Rows from block 3, named by matrix and row number. Each number is 128 + 32 x the weight over the matrix's rms, rounded and kept within 0 to 255. All counts start at 0.
# v: gMLP up (gate half) (model.blocks.3.mixer.v.weight, 480x160), inputs 80-159
v.256 [148 105 115  70 131 104 122 210 156  70 108 121 168  19 121 126 164 140 118  98 110  64  26 130 200  92 117 177 176 103  72 130 161  90 165 139 168 149  98 123  55  80 107 120 139 172 113 135 108 149  86  90 135 138 141 123 135 131 213 116 229  84 115 193 180  87 100 102 136 133 105 177  76 161 183 128 155 113 132 104]
v.257 [138 140 216 111 183 117 182 146  96 123  53 153 121 112 101 138 145 167 141 128 151 151 106  79 114  86 183 124 166 106 137 165 118 189 154 146 234  86 127  97 141  98  65 129 143 112 137 193 182 122 112 118 102 111 118 113 157 142 132 109 149 112 119 134 164 127 164  73 121 120  75 146 120  87 164 123  95 139 161 141]
v.258 [161 128 115  71 138 122 169 129 124 110 143  93 162 164 113 120 117  99 120 148  69 118 131  48 132 142 138 124 117 133 100 129 115 115 132 122 133 145 128  75 111 189  92 110 139 112 148 147 129 150  83 152 152 119 209 102 122 113  75 146 147 149  86 152 137 151 151  41 146 101 135  47 185 172 138  87 147  87 145 132]
v.259 [163 100 147 139 176  74 138 145 127 102 134 152  86 111  64 168 100 140 137 116 102 135 151 186 187 154 163  88 119  85 163 169 102 129 116 119 148 134 122  90 125 145 101 128 165  88 117 149 112  84 159 105 139 141 119 111  58 141 130 123 115 150  97 166 149 132  95 153 111  97  67 114 120 103  88 196 158  48 109  85]
v.260 [116 169  28 172 133 137  94 141 147  94 173 129 106 162 163  81 112  85 148 141 110 133 178 196 177 130 136 130 183 154 137 155  72 139 103 118 104 172 162 111 168 142 150 138 121 116 127 137 113  84 166  90  49 122 135 133 155 147 140 129 133 170 157 131 112 210  69 153 131  90  53 168 143  86 141  96 175  96 172 142]
v.261 [155 101 111 105 170 140  33 125 125 113 203 138  66 188 147 179  76 117 187 107 199 103 174 139 189 182  78 164  94  78 120 185  76 105 163  93  12 199 178 109 164  95 123 109 152 140  86 156 135 100 113 183 120 189 172 169 162 151  79 217 131  92 107 147 136 148 117  87 135 135 164 129 143 158 174  64 180 112 112  49]
v.262 [167 116  64  87 172 165 115 170  88 110 140 135 118 111  75 165 175 147 116 116 145  99 115  89 136 122 151 138 113 106 112 165 136  87 155 130 114  97 117 173 134 142 100 165 171 140 161 109 133 122 128 144 157 127  89  98  79 145 190 215  88 109 100 127 155 134 146 135 139  92 152 167 135 137 149 142 137 133 137 148]
v.263 [ 78  71 142 161 161 153 108 162 114 128 106 161 140 121 104 106 165  97 133 196 154 135 120 155 135 115  87  75 113 128 116  92  92 141  73 101 153 119 162 128 134 126 174 175 165 151 181 158  97  89 142  98 115 134  98 121  76 169  97 153 117  92 150  81 119 179 133 146 133 134 134 103 125 122 142 147 116  99 132 147]
v.264 [175  79 139 106 146 127 114 100 119  82 163 181 165 118 103 146 185 158 119  72  71  41 132 127 107 148 146 153  99 164 173 106  69 153 104 162  59 155 148 101 107 107 122  67 155 123 121 137 205 121 115  98 172 152 157 135  77 114 167 124  93  78  94  97 167 142 112  94 142  95 125 192 194 180 203 125 124 144 120 101]
v.265 [ 94 107  64 100 171 185 111 122 174 149 180 153 111 100 176 109 165 162 177 103 162 120 178 217 167  96 104 133 101 118  79 126 173 123 123 138 144 157 138 152 150  94 191 100  67 123 135 111 147 124 142  91  63 184  91  88  92  74  99 160 148 212  98 165  99 137 107 182 167 127 149 118 159 182  72 172 161  87 151 167]
v.266 [ 89 121 125 184  42 113 119 148  90  90 148  72 161  35 135 135 141 106 108  89 140 144 102 154 212 141 109 134 191 144 116 147 108 156 113 129 140 125 143 164  70 103  97 140 125 138  98 152 126 106  99  99 160 135  75 153 129  78 192 145 159 133 108 149 147 134 106 139  76  94 149  83 134 153 100 127 151  98 158 108]
v.267 [133 114  94  98 116 171 162  56  80 140 129  71 114 105 138 107 111 156  90 101 104 108 139 113 132 157 110 171 136 143 115 122 191 127 158 152 221 120 182 160 130 181 167 134 100 100 157 139  82 132  92 131 123 133 106 171 195 142 133 123 140 139 171 112 120  99 154  86 111  92 151 125 186 117 148 103 185 123 155 121]
v.268 [177  85 170 150  80  95  93 161  87 140 130 102 122 139 126  72  81 119 169 103 149 129  76 138  63 158 112 194 118 116 100 115 187 150 215 122  97 137 153 135  91 129 132 140 157 122 111  95  65 151 137 159 144 118  85 124 144 141 131 178 121 166 225 215 115 120 110  63 136 132 101 132  91 127 171 124 157  80 100 185]
v.269 [120 112 126 107  94  82 113 152  97 128 160 116 115 130 117 126 174 175 131 102 114 143 170 126 127 138 147 111 123  98 125 172  97 115 167 158 183  85 114 116 149 175 107  89 135 150  81 116 137 109 148 132 131 151 146 166 124 132 150 162 109 136  96 121 178 136 140 102 112 118 164 160 110 118 129 121 101  81 113 123]
v.270 [101 157 143 119  84 189 141 119 110  89 105 105  95 123 132 111 108 157 139 124 166 153  97 174  93 146 153 132 132 108 160 154 142 121 145 128 174 171 106 133 119 100 118 115  96 119 122  98 138 128 140 101 139 157 151 109 105 136 168 137 149 158 106  92 151 102  86  70 111  98 128 130 139 104  96 134 138 131 103 157]
v.271 [107 119 111 170  86 114 194 149 120 138 104 170 106 115 109 125 124 126 166 120 139 201 157 196  51  67 125 111 104 133 127 167  92 108 145 165 102 124 104 101 124 112 147 146 152 122 159 144  88 119 133 184 118 160 114  98 188 112 110  67  76 129  60 123 172  31 142  89 153 126 149 137 154 120 147 131 104  93  95 156]
v.272 [151  88 152 132 134 149  79 132 156  90 133 149 141 160 129 133 144 161  70  77 153 161 154  95 124 136 144 186 143 165 136  89 165 159 159 127 146 148  76 147 139 203  83 163 123  95 106 167  60  62  73 124 174 109 114 144 141 121 148 103 120  74 164 171 131 136 152  20  65 108  98 203  89 132  57 154 164 151 162 156]
v.273 [156 154 149 157 113 141 120 129  82 129  84 132 164 103 170 139 114 129 160 148 220 135  61  91  94 169 209 147  45 125 147 118 136  93 149 110 156  83 117 153  88 115 158  73 120 103 146 162 153 166 119 114 175 137 175 141 158 139 133 155 106 169 103 126 153 103 122 105 165  75 107 109 143 119 132 144  80 118 111 165]
v.274 [125  73 138  97  89 131 157 117 129 170  99 130 162 100 102  94 148 106  96 117 133 120 117 166 121 148 127 125 128 134 106 115  79 139 127 107 114 144 114 122 117 123  86 119  96 193 129 107 129 115 111  83 123 106 135 132 144 192  94 162 113 131 137 119 117 111 135 108 151 142  97  81 161 134  79 168 135 151 186 171]
v.275 [187 129 150  70 130 113 128 119 164 141 170  83 167 176 121 152   6 179 101 180 187 132 111  47 145  94 120 149 175 113 124  97 136 137  78  92 121 121 159 172 186 111 126 120 160 138  91 114 178 107 121 158 126 158 130 136 160 116 123 159 161 141  76 108 163 134 187 123 101  92  79 171 152 138 140 176 126 106 121 143]
v.276 [ 83 132 102  92  97 135 137 154  71 123 104  96 146 101 142  99 174 130 180 171 132  83 179 167 136 151 111 157 132 141 169 189 228 131 152 135 140 152 143 106  17 107  93 139 200  83 141  85 107  65 175  40  96 161 171 107 156 155  93 149 115  86 126 205 128 232  87  81 169 137   0  44 153 148 155 109 173 114 121 172]
v.277 [135 168 144 125 145 103  98  60 135 131 172 133 125 157 132 123 148 139 144 111 154 173 111 102 150 127 160 126 136 129 100  62 108 113 167 116 166  74 114 115 105 138 142  63 124 146 125 144 164  78  80 139 112 162  78 159  84 127  85 132 174 123 143 169 142 123  73 101 160 126  84 176 148 159 138 113 139 120 123 163]
v.278 [142 137 174 150 151 128  97 141  51 119  80  87 108 148 178 117 180  90 102 103  99 127 163  70 146 176 165 163 164 155 144 114  96 156 127 184  90 138 161  94  74 132 142  88 202 131 105 120 170 158 124 132 133 129 151  93 123 134 103 121 160  70 143 174 191  68 150 130 134  70  84 104 123 129 152 112 125 119 147 107]
v.279 [105 140 148 162  87 136  96 132 131 105 126  97  98  96 126 167  95 128  97 132 135 104 102 165 158  97 152 123 126 143 132 108 123 165  87 143 142  79 115 103 117 123 138 132 105 133 145 170 135  86 150 102 135 153 122 135 141 154  98 158 106 157 100 150 132 142 155 131 139 101 117 105 119 140 111 160 149 133 167  80]
v.280 [161  94 117  84 137 108  92 127 101 127  88 151 137  77  79 129 154 150 154 126 146 119 124 145  95 124 120 220  96 143 124 138  68 152 183 148 213 124 103 137 123 191 145  69 144 165 139 107 103 150 120  78 134 195  71 163 114  78 101 133 107 142 163  29 100  74 104 176  64 149  99 204 164 168 110 105 112 148 135  38]
v.281 [117 123 102 160 131 113  85 101 136 114  97 133 164 100 128 155 184 102 131 126 117 103 145 110 185  75 183  92 129 127 107 157 102  82 171 110 108 141  92 132  88  83 124 111 156 109 109 106 125 133 136  91 146 157 117 121 197 140 116 129 109 160 101  78 163 126  84 153 123 124 116 150 132 209  52 154  71  76 123 147]
v.282 [115  92 165  99  84 210 120 128 147 135 214 177 163  89 103  58 106 144  86 133 111 207 146 141 177 199  86  81  98  91 222  87 115 153 167 132 153 104  97 164 176 149  87 175 155 129 158 127 128 159 105  84 138  63 139 134 130 156  99  71 115  93 148 145  97  49 169 206 103 162 176 154  98  76 116 121 146 103 127  92]
v.283 [131 128 130 136 122 109 119 147 142 101 126 120  99 169 114  78 113 169 125 154 113 118 146  58 118 120 128 114 183  83 137  91 138 160 121  93 175 107 164 167 119 163 140 207 150 131 159  72 122  88 132 136  99  86 139 124  59 134 112 157 109  90 152  87 177 132 171 111 151 129 148 125 187  79  68 156 158 157 150 134]
v.284 [115 168 128 157 125 122 138 118  70  89 106 101 125 113 106 142 112  70 157 125 107  94 117 152 123  91 106 173 162 128 106 119 131 128 106 166 115  44  84 123 170  88 184 150 126 136 174 146 149 119 155  76 137 124  93 106 172 120 140 103 167 164 112 104 192 118 148 161  97 173 137 133 110 104 111 147 130 133  94 118]
v.285 [141 147 156 132 131 122 135 105 101 135 142 141 116 129 120 164 135 129 100  61 163 108 109 125 102 149 174 153 148  90 145 131 135 115  93 127 132 168 100 139 131 111  74  99 159 175 191 145 136 104 129 138 157 141 128 136  58 155 144 106  86 124 125 112  84 111 131 161  87 119 172 165 139 133 143 162 130  92  90  21]
v.286 [129 117 117 133 130 173 131  84 180 140 133  94 193 144  74 148 138  84 101 135 141 126 145 143  74 113 110 105 103 157  71 115  95 119  94 167 156  86 164 138 143  97 166 129 122 153 156  66 122 167 158  44 133 142 125  70 115 161 125 128 195  90  95 124  76 153 102  79  96 157 104 117  83 151  68 179 129 113 145 142]
v.287 [131 127 173  95 107 128 177 163 159 112  91 124 113 155 108 144 117 138  73 145 110 125 119  96  95  76 107 166 149 176 100 148 110 161  91 141 141 108 127  88 137  91 137 127 141 130 115 155 152 161 139  98 137 164  88 134 177  86 141  78 146 133 144 122 119 135 152 123 127 145  95 133 169 140 130  85 159 110 124 154]
v.288 [ 84  94 126 154 125  62  99 120 133 101 104 183 137 167 165 137 141 193 100 143 147 129 149 108 127  99  93  81 106 101 128 106  89 148 104 135  93 136 124 123 160 170 116 143 132 132 111 102  94 203 159 137 116 150 119 173 109  99 141 103 146 122 130 167 184 140 165 132 119 122 144 110 140  74  71 127 158 136 151  84]
v.289 [108 174 110 123  92 147 111 162  98  89  84 160 151 127 137 150 183 128 160  50 117 140 138 129  73 110  25 106 102 172  91 133 129  62 146  60 131 168 159 139 111 119 141 104 192 188  86 111 128  82 133  89 166  92 155 152  76  99 131 142 105  86 152  98 112 127 181 191  76 209 148 159 100 147 151 154  42 112 128  79]
v.290 [ 93 112 130  85  93 131  87 151  76 156 140 154 134 109 125 133  94 131  95 129 157 125 127  84 162 144 195 120 121 161 116 152 130 129 116  54 110  96 122 174 106 111 154 127 119 178 117  67 128  84 132 125 116  91 112 107 150 113 111 137 118 118 127 120 132 124 110 178  80 160 173 168  84  97 117 149 121 203 116 136]
v.291 [ 74 107 123 130 118 131  99 110 133 143 144 105 142 120 179  98 173 160 136  95 125 109 112  59 153 137 107 140 176 166 173 124 109 109 174  86 133 171 116 106 173 105 124 137  86 117  92 128 131  95  78 102  96 114 114 125 119 122 101 144 102 179  91 136 134 179 141 125  98 123 120 174 129  93 180 106 141 108 115 132]
v.292 [173 128 151 186 142 130 132 112 158 135 135 185 136 153  94 152 131 125 125 156 105 101 155 112 147 105 126  67 145 112 136 139 112 157 145 130  97 124 117  82 145 134 121 133 141 130 155 148 141  97 108 101  90 111 128 157 168 151 177 141 133 156 126 145  99 125  93 188 153 195 133 152 105 172 142 152  92 125 110  90]
v.293 [149 165  42 154 175 173 130 137 143 147 162 188 147 117 104 121 106 121 105 117 125 162 147 199 128  95  83  99 103  82 100 128 116 132 115 130 115 101 110  97 155 125 129 126 161  95 104 150 126 154 130  87 135 127 102 124 149  78 115 119  70 119 111 124  55 156 105 103 124 145 139 126  85 124  90 141 132 155 166 162]
v.294 [134  68 114 167 197 116 169 137 151 138 173 126 115 161 205 107 143 126 135 162 190 119 140 144 136  83  80 131 103 125 106 101 138 109 112  87  97 136 147 138  95 102 108 121 146 133 105  97 105 127 133 110 141 125 146 117 124 107 138 114 143  76  91 139 120 113  84 195 160 155 127 127 132  99 159 180 164 112 116 143]
v.295 [101  99 162 114 155 149 125 112 126 182 160 129 117 114 149 124 141 107 107 109 112 137 150 156 117  38  93 147 165 153 149 114 136 184 115 122 175 146 160 127 135 168 161 126 150 123 135 131 134 119 114  99 113 115 136 145  80 125 138 132 142 154 107 125 124 150 121 150 164 128 111 146 143 134 127  99 149 120 109  91]
v.296 [ 38 155  92 111 169 129 131 131 158 131  85 191  35 105 105  95 121 119 149 151 174 129 136 142 166 134 141 139 119 192 102 147 121  77 133 134 124 136  98 100 181 167 153 140 118 227  81 137 158 132 150 141 137 115 128 147 113 126 115  92 124 106 176 104 157 117 172  93 146  46 178  80 116 153  97 100 116 135  64  99]
v.297 [ 42 140 136 111 160 142 138  92 113 151 101  72 145 150  60 129  84 176 101 153 118  84 158  86 163  78 108 112  80 150 158 134 110 112  45 129 133 175 134 117 154 148  83  88 138 118  88 129  81 166 148  90  76 117 129 154 107 106 119 159 128 136 112 165 144 152 149 149  79 101 125 143 161  85 104 183 119 109 110 147]
v.298 [155 111  94 114 119 127 129 125 132 144 104 132 147  92 100 149 155  96 190 104 136 162 111 201 114  91 158 168  80 107 129 133 181 163 119 149 151 110  61 118  90  76  83  83 159 181 133 150 161 174 131 107 205 100 148  83 108 162 178 149 136 105 130 114 149  87  95 154 162 163 199 124  82 128 147  82  90 171 137 179]
v.299 [118 142 126 143 145 104  86 101 160 175 135 135 124 129 110 169 124 123  93 117 123  95 106 125 151 157 116 141 137 173 135  97 115 135 131 150 150 171 112 110 136 131 178 113 128 152 126 117 166 126 154 130  55  54  96  76  76 101 130 144 114 133 131  89 147  71 135 148  77 141  96 148 107 128 161 101 161 142 135  64]
v.300 [140 175  95 144 127 128  31 182 138 132 145 117 164  70  92 111 139  94 137 113 169 198 169 136 128 156 155 118 115 134 111 164  85 162 120 122 128 105 149 135  74 182  73 148 180 158 153 153  55 110 156  38 152 198  90 134  63 109 114 133 142  65 124 144 137 153  99 147 138 164  79  99 118 182 144 120 153 120 158 162]
v.301 [156 107 147 125 115 153 141 127 170 108 162 130 114 101 154 127 147 100 120 193  84 125  98 140 125 110 112  97  94 109 134  84 129 143 179 123 142 148 144 169 128 132 107 112 112 171 117 154 139 150 134 111 150 178 136 158 116 108 147 159 120 158 124 126 124 114 127  76 122 140 150 115 153 100 124 148 118 149 150 172]
v.302 [137  88 122  51 144 111 139 123  81 162 190  76 150 121 117 158 132 200 132 164 143 165  47 127  99 113  59 160 214 159  67  82 223 107 112  84 103 163 130 109 115 130 184  82  80 130 173 112 130 131 136  84  67 136 108  92 122 120 154 192 203 140 181 165 144 138  80 159 181 181 126 131  58 141 114 121  95  98  91 154]
v.303 [105 149 132 137 139  90 124 113  55 126 160 141 154 103  84 100 155 126 109 103 118 151 114 147 153  79 112  97 134 105 101 143 148 149 114 141  96 105 151 168 107 147 100 155 140 128 130 124 113 139 105 150 119 122 156 120  95 112 146 112 161 105 151 162 111 105 166 143 158 151 114 177 115 120 122 134 119 124 152  95]
v.304 [133 121 128 171 118 140 127 145 130 120  86 124 119 146 154 150  93 104 125 153 187 114 106 143 176 145 117 154 133 189 157 116 142 155 147 142 185 121  98 128 152 161 119 101 121  80 124 111  86  77 145  81 169  88 129 103 119 184  91 128 154 169  94 139  90 103  97 132  98 193 109  95  96 141 146 168 174  87 131 150]
v.305 [105 154 145 141 118 133  84 192 102 141 156 164 152 109  77 143  94 120 125  52 139 122 113 113 156 110  67 157  80 121 137 113 184 141 134 116 107  86  83  99 128 217 168  91  95 148 141 100 105  84 204 109  79 202 103 143 108 130 179 148 103  76  83 183 145 139  72 165 149 154 127  95  53 136 159 117  88  70  85 156]
v.306 [108  93 104 108  85 181 131 150 102 157 153 122 201 151 156 175 119 110 181 143 140  73 119  24 145 120 133 172 133 167  28 163  61 200 145 202 105 152 199  78 158  96 131 133 119  75  77 103 160 156  88 213  93  67 106 133 176 167  83 130 172 148 144  58 129 166 142 189  50 125 185 221 150 148 129 101 133  89 165 107]
v.307 [102  62 145 160 113  90 170 164 175 124 147 143  93  97 160 133  97 114 192  57 115  85 160 117 139 109 135 116 166 131 102 190 130 128 128  96 146  96 125  76 127  91 115 107 144 106 192 118 147 136 128 159 153 171 165 132 109 182 141  89  65 138 132 152 110 136 127 152 142 153 127  84 120 136 133 145 154  86  99 130]
v.308 [108 119 153  65  55 123  95  89 189 162  69 130 166 119 101 121 174 106 132  28 166 141  96 155 167  83 128 121  93 145  89 110  25 104 142 152 156 195 152  99 119 123 104 123 129 179 148 130 115 189 131 102 122 170  74 144 125 134 155 128  85  93 166 117 152 125 109 126 131 141 156 117  88 128  88 102  82   6  62 156]
v.309 [104 102 169 122 128 119  57 142 124 165  95 143 171 117 122  58 134 117 136  85 177  82  78 110 138  75 163 149 145 103 190 178 164  86 131 123  83 174 164 128 110  83 140  84  84 155 120  27 137 109 151 102 127 157  93  93  83  98 131 162  90 123 139 166 175 104 117 168 143 169 154 118 142  64 208 123  74  58 124 134]
v.310 [133 124 108 137  98 148 142 155 113 137 130 116 163 191 104 160 149 140 161 127 141 133  91 110 159 143 154 153 169 121 102 222 181 162 145 127 120 137  77 125  71 199 122 131  51 137 168 100 159  89 118 100 101 164 153 122  84 117 140 132 152 130 143 127  93 113 113  82 195 112 205 140 111 160 196 134  89 103 114 120]
v.311 [149 149 142 102 108  90 135  96 130 171  73 147 152 139 104 131 164 111  86  68 128  98 122 101 109 172  93  68  83 168 107 139 106 144  96 141  83  83 107  49 121 103 177 212 119 203 139 112 129  69 124 166 150 173 141  96 100 118 115 157 125 126  54 105 128 154  89 201 114 170 144 186 130 132 102  89 114 117 105  80]
v.312 [101 158 105 125  95 153 130 183 174 191 115 185 154 182  96 175 121 108 131 124 144 154 116 143 131 150 131 121 149 113  84 193 144 144  78 143 159 176  92 114 186 214  78  96  92  99 116 122 151 107 132 112 180 127 126 137  85 115 141 136 146 148 115 153 120 145 163 165  58 117 188 121  82 134  71 140 139 204 139 177]
v.313 [148 114 123 192 163  86 178 101 144 121 122  84 139  91 171  81 129 127  92 133 155 116 105 108 103 158  60 115 158  65  91 153  24 163 137 109  88 125 106 107 117 100 127 136 140 131  86 146 155 155 140 142 117 129 167 141 155 121  98 139 139 103 162 134 183 138 136 148 155 128 195 100  93 152  95 118 172 137 134 165]
v.314 [117 118 107 146  86 100 108  71 112 183 105 157 153 174 152 140 161 159 146  96 137 161  99  94  85 134 123 134 132 138 155  96 128 109 144 163 121 145 106 160 194 175 100 115 132  70 170  93 152 113 162 136 105 133 127 135 155 119 195  69 133 141 169 111 119 155 106 110 113 123  91 127 121 148 117 115  93 102 171 167]
v.315 [151 157 130 122 107 119 120 125  93 111 123 130 137 130 108 120 136 187 126 130  89 102 109 156 109  50 157 144 149 115 104 161 132 119 158 115 164 129 124 112  67  72 144  54  77 146 156 148 116 161 112  94 173 125  70 106 127 101 151 114 115 170 127 134 138 125 140 142 135 107 137 144 129 176  76 115 173 145 146 105]
v.316 [126  99 146 133 176 131 139 135 118 111 114 127 147 127 130 110 150 100 123 147 139 147 121 113 150 116 145  92 141 113 142  94 123 123 121 123 140 120 115 166 138 134  95 123 113 139 168 138 143 144 134 137 108 138 138 119 170  98 151 181 130 153 185 127 149 139 133 174 110 123 127 119 122 133 118 115 148 150 126 113]
v.317 [147  96 154 143 133 127  95  83 182  92 136 147 139 115 127 145 130 130 119 114 132 127 143 148 128  84 200  92  97  90 147 125  95 155 205 137 122 122 158 186 135 206 140  86 114  95 110 177 148 141 141  87 121 108 128 146 130  52 113 152 158 113  97 112 201 104 129  80 156 170  71 154 114 134 140 172 125 147 161 116]
v.318 [167 138 119 101 127 140 120 167 144 144 148 149 125  77 101 141 190 149 152 119 137 105 159 175 172 126 143 119 123 138 126  63 130 145 105 142 122 113 119 113 139 122 122 150 133 145 173 108 118 172 130  82 122 113 175 102  80 141 151 152 112 178  85 146 202 168 119 142  77 160 106 190 129 147 121 126 142 117 107  87]
v.319 [135 162 132  87 148 112 146 102 106 122 128 161 155  95 115 135 125 132 153 184 152 145 101  76 107 160 141 123 138 111 142 124 118 143 124 108 154  95  90 115 128 132 138 119 175  96 114 129 126  83  83 151 150 131 151  74 106 129 116 141 139 116  91 110 110 155 141 134 123  83 122 141 113 103 138 145 117 141 121 140]
v.320 [114 100  92 157 105 140 112 117 164 181 157 111 122 133 111 110 143 179  77 117 100 157 178 115 125 112  90  93  99 125 146 112 103 151  82  65 148  88 168 165 117  91 187 141 113 121 110 102 171 164 183 129 153  87 105 147 199 119 161 149 120  96 163 142 192 115 149 103 151 133 113 172 111  78 123 124 129  93 217 191]
v.321 [144 132 115 164 117 171 140 148 114  66  97 143 142 152 141 153 129 124 137 196  88 125 115  86 109  66 138 146 188 176 116 111 132 132  94 112 102 103  77 127 129 157 120 101 109 116 170 141 104 130 130 188 143 137 164 141  96 117 101 114 107 159 128 161 113 148 134 108 135 109 103  91  44 143  70 122 142 121 117 136]
v.322 [113 119 130 111 156  58 103 121 102 151 149  78 128 131 161  97  74  78 177 182 116 190 105  86 104 105 164 138 126  83 148 131  97 131 129 157 166 137 139 114  93 102 121 182 170 123 147 118 106  71  99 148 153  92 121 115 124 113  96 146 103 102 172 144  97  83 169 119 141  64 175  77 140 136 148 120 137 107 123 148]
v.323 [108 169 114 137  94 113 102 102 102  53 117  98 110  78  79 123 135 167 144 150 144 132 102 154 116 132 135 149 108 138 137 135  92 155  79 157 118 149  94 131 153  77 155 101 119 148 120  91 134 120 154 163 163 124 110  66  83 124 163 147 151 150 133 154 156 143 129 102 147  90  93 182 158 124 125 145 208 168 146 178]
v.324 [145 193 117  83  56 115 112 163 202 141 154  51  96 137 160 119 134 120 124 101 134 145 113 131 107 106 116 157 142 122 166 116 126 132 132 118 162 140 111 132 160 151 182 110 165 118  93 109 137 123 123 118 175 144 100 107 150 115 102 146 146  96 111 135 109  98 141 144  59  96 125  96  82 131 135 179 175 134 199 133]
v.325 [ 79 159  92 102 156 123 134 135 112 139 105  98 111  59 113 163  97 110 178  88 197 134 162  77 140 135  78  91 137 124 181 158 178 102 123 142 106  75 141 166 103 151 113 172  53  98 179 105 102 123  73 153 139 134  90  60 116 100 121 207 124 103 180 221 135  76 162 113 174  27 153 106 201  94 117 110 115 125 145 145]
v.326 [112 130 166  86  95 140 115 111 112 152 122  88 206  50  98 209  89 167 162 159 128  96 181 110 105  95  58 107  69 159 136 155  87 143 104 127 126 158  88  86 166 120 109 119 104 125 156 153  98 119 169 100 105 116 113  91 109 114 104 108 137 126 109 106 150 139 142 153 169 137 159 136 146 152  70 148 134 160 134 151]
v.327 [133  90 134 107 116 129 140 161 118 135 136  74 114 132 129 185 117 170 157  50 134 109 183 139  92 148 120 151 122 117 146 106 159 118 116  88 131 152 105 135 161 170  95 105 132 162 120 132 145  93 156 126 158 173 107 187 121 143  82 136 193 117 117 101 121 132  78 120  92 151 140 137 111 144  96  96  26 169 129  99]
v.328 [205 120 145 125 100 112 115 158 146 125 159 153 119 138 100 156 145 128 123 124  24 123 155 106 128 167 112 214  88  92  69 162 191 172 122 147 106 150  58 144 135 119 134 151 107 147 152  95  85 141 118 107 138  68 105 159 129 169 124 134 108 164 140 107 180 141 118  91 142 212 110 133 150 190 185 176 120 157  87 104]
v.329 [116  89 159 129 121 112  91 134  97 132 106 107  93 161 104 107 147 123 134  88  88 158 155  95 162 157  91 134 176 113 167 167 124 123  96 137 155 165 146 148 102 136  91 155 147 128 136 151 135  90 112  50  94 163 125 138 126 126 117  84 164 119 113 170 193 131 138 143  73 106 131 148 120 147  93 120 181 122 117 130]
v.330 [105 157  70 143 110 134 133 127  89 110 137 131 128 143 126 119 146 173 147 110  99  85  88  97 138  81 154 158 186 131 147 147 177 116 177 127  97 131  97 143 151  81 101 167 119  91  77  79 144 176 126 146  91 146 157 132 131 124 121 159 124 121 127  92 135 103  91  85 148 170  92 152 134 105 112 172 143  88 131 119]
v.331 [ 74 137 112 183 168  78 140 130 118 136 129 100 110 149 155 119 167 174 125 113  95 134 162 138 135 102 143 173 158 175 142 143 182 119 123  78 119 163 148  52 108 102  98  88 124 110  84 196  92 167 135 137 135 132  95 202 105 158 109 113 123  98 140 108 149 138 141  78 114 146 111 138 124 154 151 124  56  92 115 118]
v.332 [138 154 132 134 175 135 191 154 103 111 142 109 163  37 101 109 138 126  95 122  91 150 124 129 150 129 160 147 137 132  80 113  90 181 191 179 132  53 146  97 144 176 106 137 128 129 110 130 129 118 116 212 134 160 103 140 143 136 140 121 158 131 125 156 197  82  93 162 138 163  97 134 162 159 138 167  88 104  86 107]
v.333 [168 152 132 136 100 153 118  86 113 123 124 173  95 159 202 103 123 137  85 158 166 156 123 139 137 127  84  83 106 143 110 155 109  82  73 127  90 105 125 134 121 135 128 135  65 116  96 116 188 141 128  79  67  49  93 158 131  99 119  91 119  58 143 144 123 142 150 145 168 132 146 150  93 139 128 107 129 179 116 131]
v.334 [111 131  64 123 141 129 151 148 114 172  13 162 110 205 200  74 103  94 139 181 167 136 133 133 160 220 174 197 122 153 165 125 128 110 125 161 128 193 174 103 166 119 164 121  66  46 130 111 106  86 113 171 169 136 113 127 165 159 133  68  96 184 151  89  61 147 220  80 146 200  96 184 161 134  86  80 112 144 187 145]
v.335 [133 121 107 125  81 127 131  79 155 126  89  93 112 137 138 158 121 124  88 102 169 118 151 154  73 111 130 132 168 164 117 115  53 165 130 134  77 116 163  90  62 145 164 146  92  78 177 104 109 111 122  73 169 115 157 126 152 105 144 132 117 124 115 128 148 137  80 180 178 123 145 153 130 162  87 104  96 138 189 155]
v.336 [102 155 139 171 177 151 133 144 127 156 158 169  73 101 145 109 136 139 125 120 164 135 173 114 112  96  72 173 120 124 118 129 221  99 163 150 102 166 149 118 123 130 109 154 128 117 134 121  93 123  96 141 126 183 121 116  91 111 118 143 159 121 129 126 171 143 141 131 129 125  97 123 117 131 120  99 156 149 189 135]
v.337 [138 104 144 146  73 149 143 174 113 106 115 116 150 130  96 117 156 214  66 175 133  54 101 137 103 132  74 109 142 125 131  66 197 153  81 128 103 178 158 152 117 141  84 164 152 177 153  84 105  99 192 128 135 181 117 186 211 105 155 115 180 119  65 178 150 125 158 185  91 143 140 155  92 168 120 106 186 203 158 145]
v.338 [116 155 126 182 155  86 192 161 121 144 101 131  94 117  37 107 143 155 110 150 153 191 134 112 101  77 172 123 142 127 111 108 134 113 149 106 152 187  67 129 106 136  88 160 142 100 107 115 143 143 101 188  97 162 112 206 100 149 156 122  98  73 182 157  95 122 101 115  69 129 106  79 149 133  94 106 105 106 126 133]
v.339 [ 75 101 116 153  61 165 110 146 156 136 120 110 169 119 107 150  90 117 109 178 124 154 180 145 141 131 115 133 164 138 129 170 149 141 125 103 106 115 105  95 159  63 102 119 159  89 133 131 192 104 144 112 130 125 147  79 127 110 177 139 133 124  89 143 125 154 161 137 137 151 130  73 147 164 168 117 148  76  77  62]
v.340 [ 91  97  62 145 102 115  98 142 131  97  89 157 150  77 108 184 161 102 133 106 132 110 128 169 140  58 153 126  71 122 162 109 156  72 161 109  89  78 145  81 121 111 179 124 191 201  98  77 109 114 155  85 123 136 117 159 208 131 111 100  79 174 129 101 148  75 107 115 137 151 127 102  92 162 127  16 102 168  91 129]
v.341 [150 148 159 101  97 140 102 136 119  85 120 111  99 114 108 130 166 143 142 104 143  93 145 125 101 142 117 160 160 152 170 112 109 111 134 156 112 157 171 108  92  85 116 119 151 128 119  63 121 124 142 157 100 128 148 110 111 150 118 133 118  91 129 114 143  80 155 107 130 152  85 111 117 130 159 134 103 164 127  77]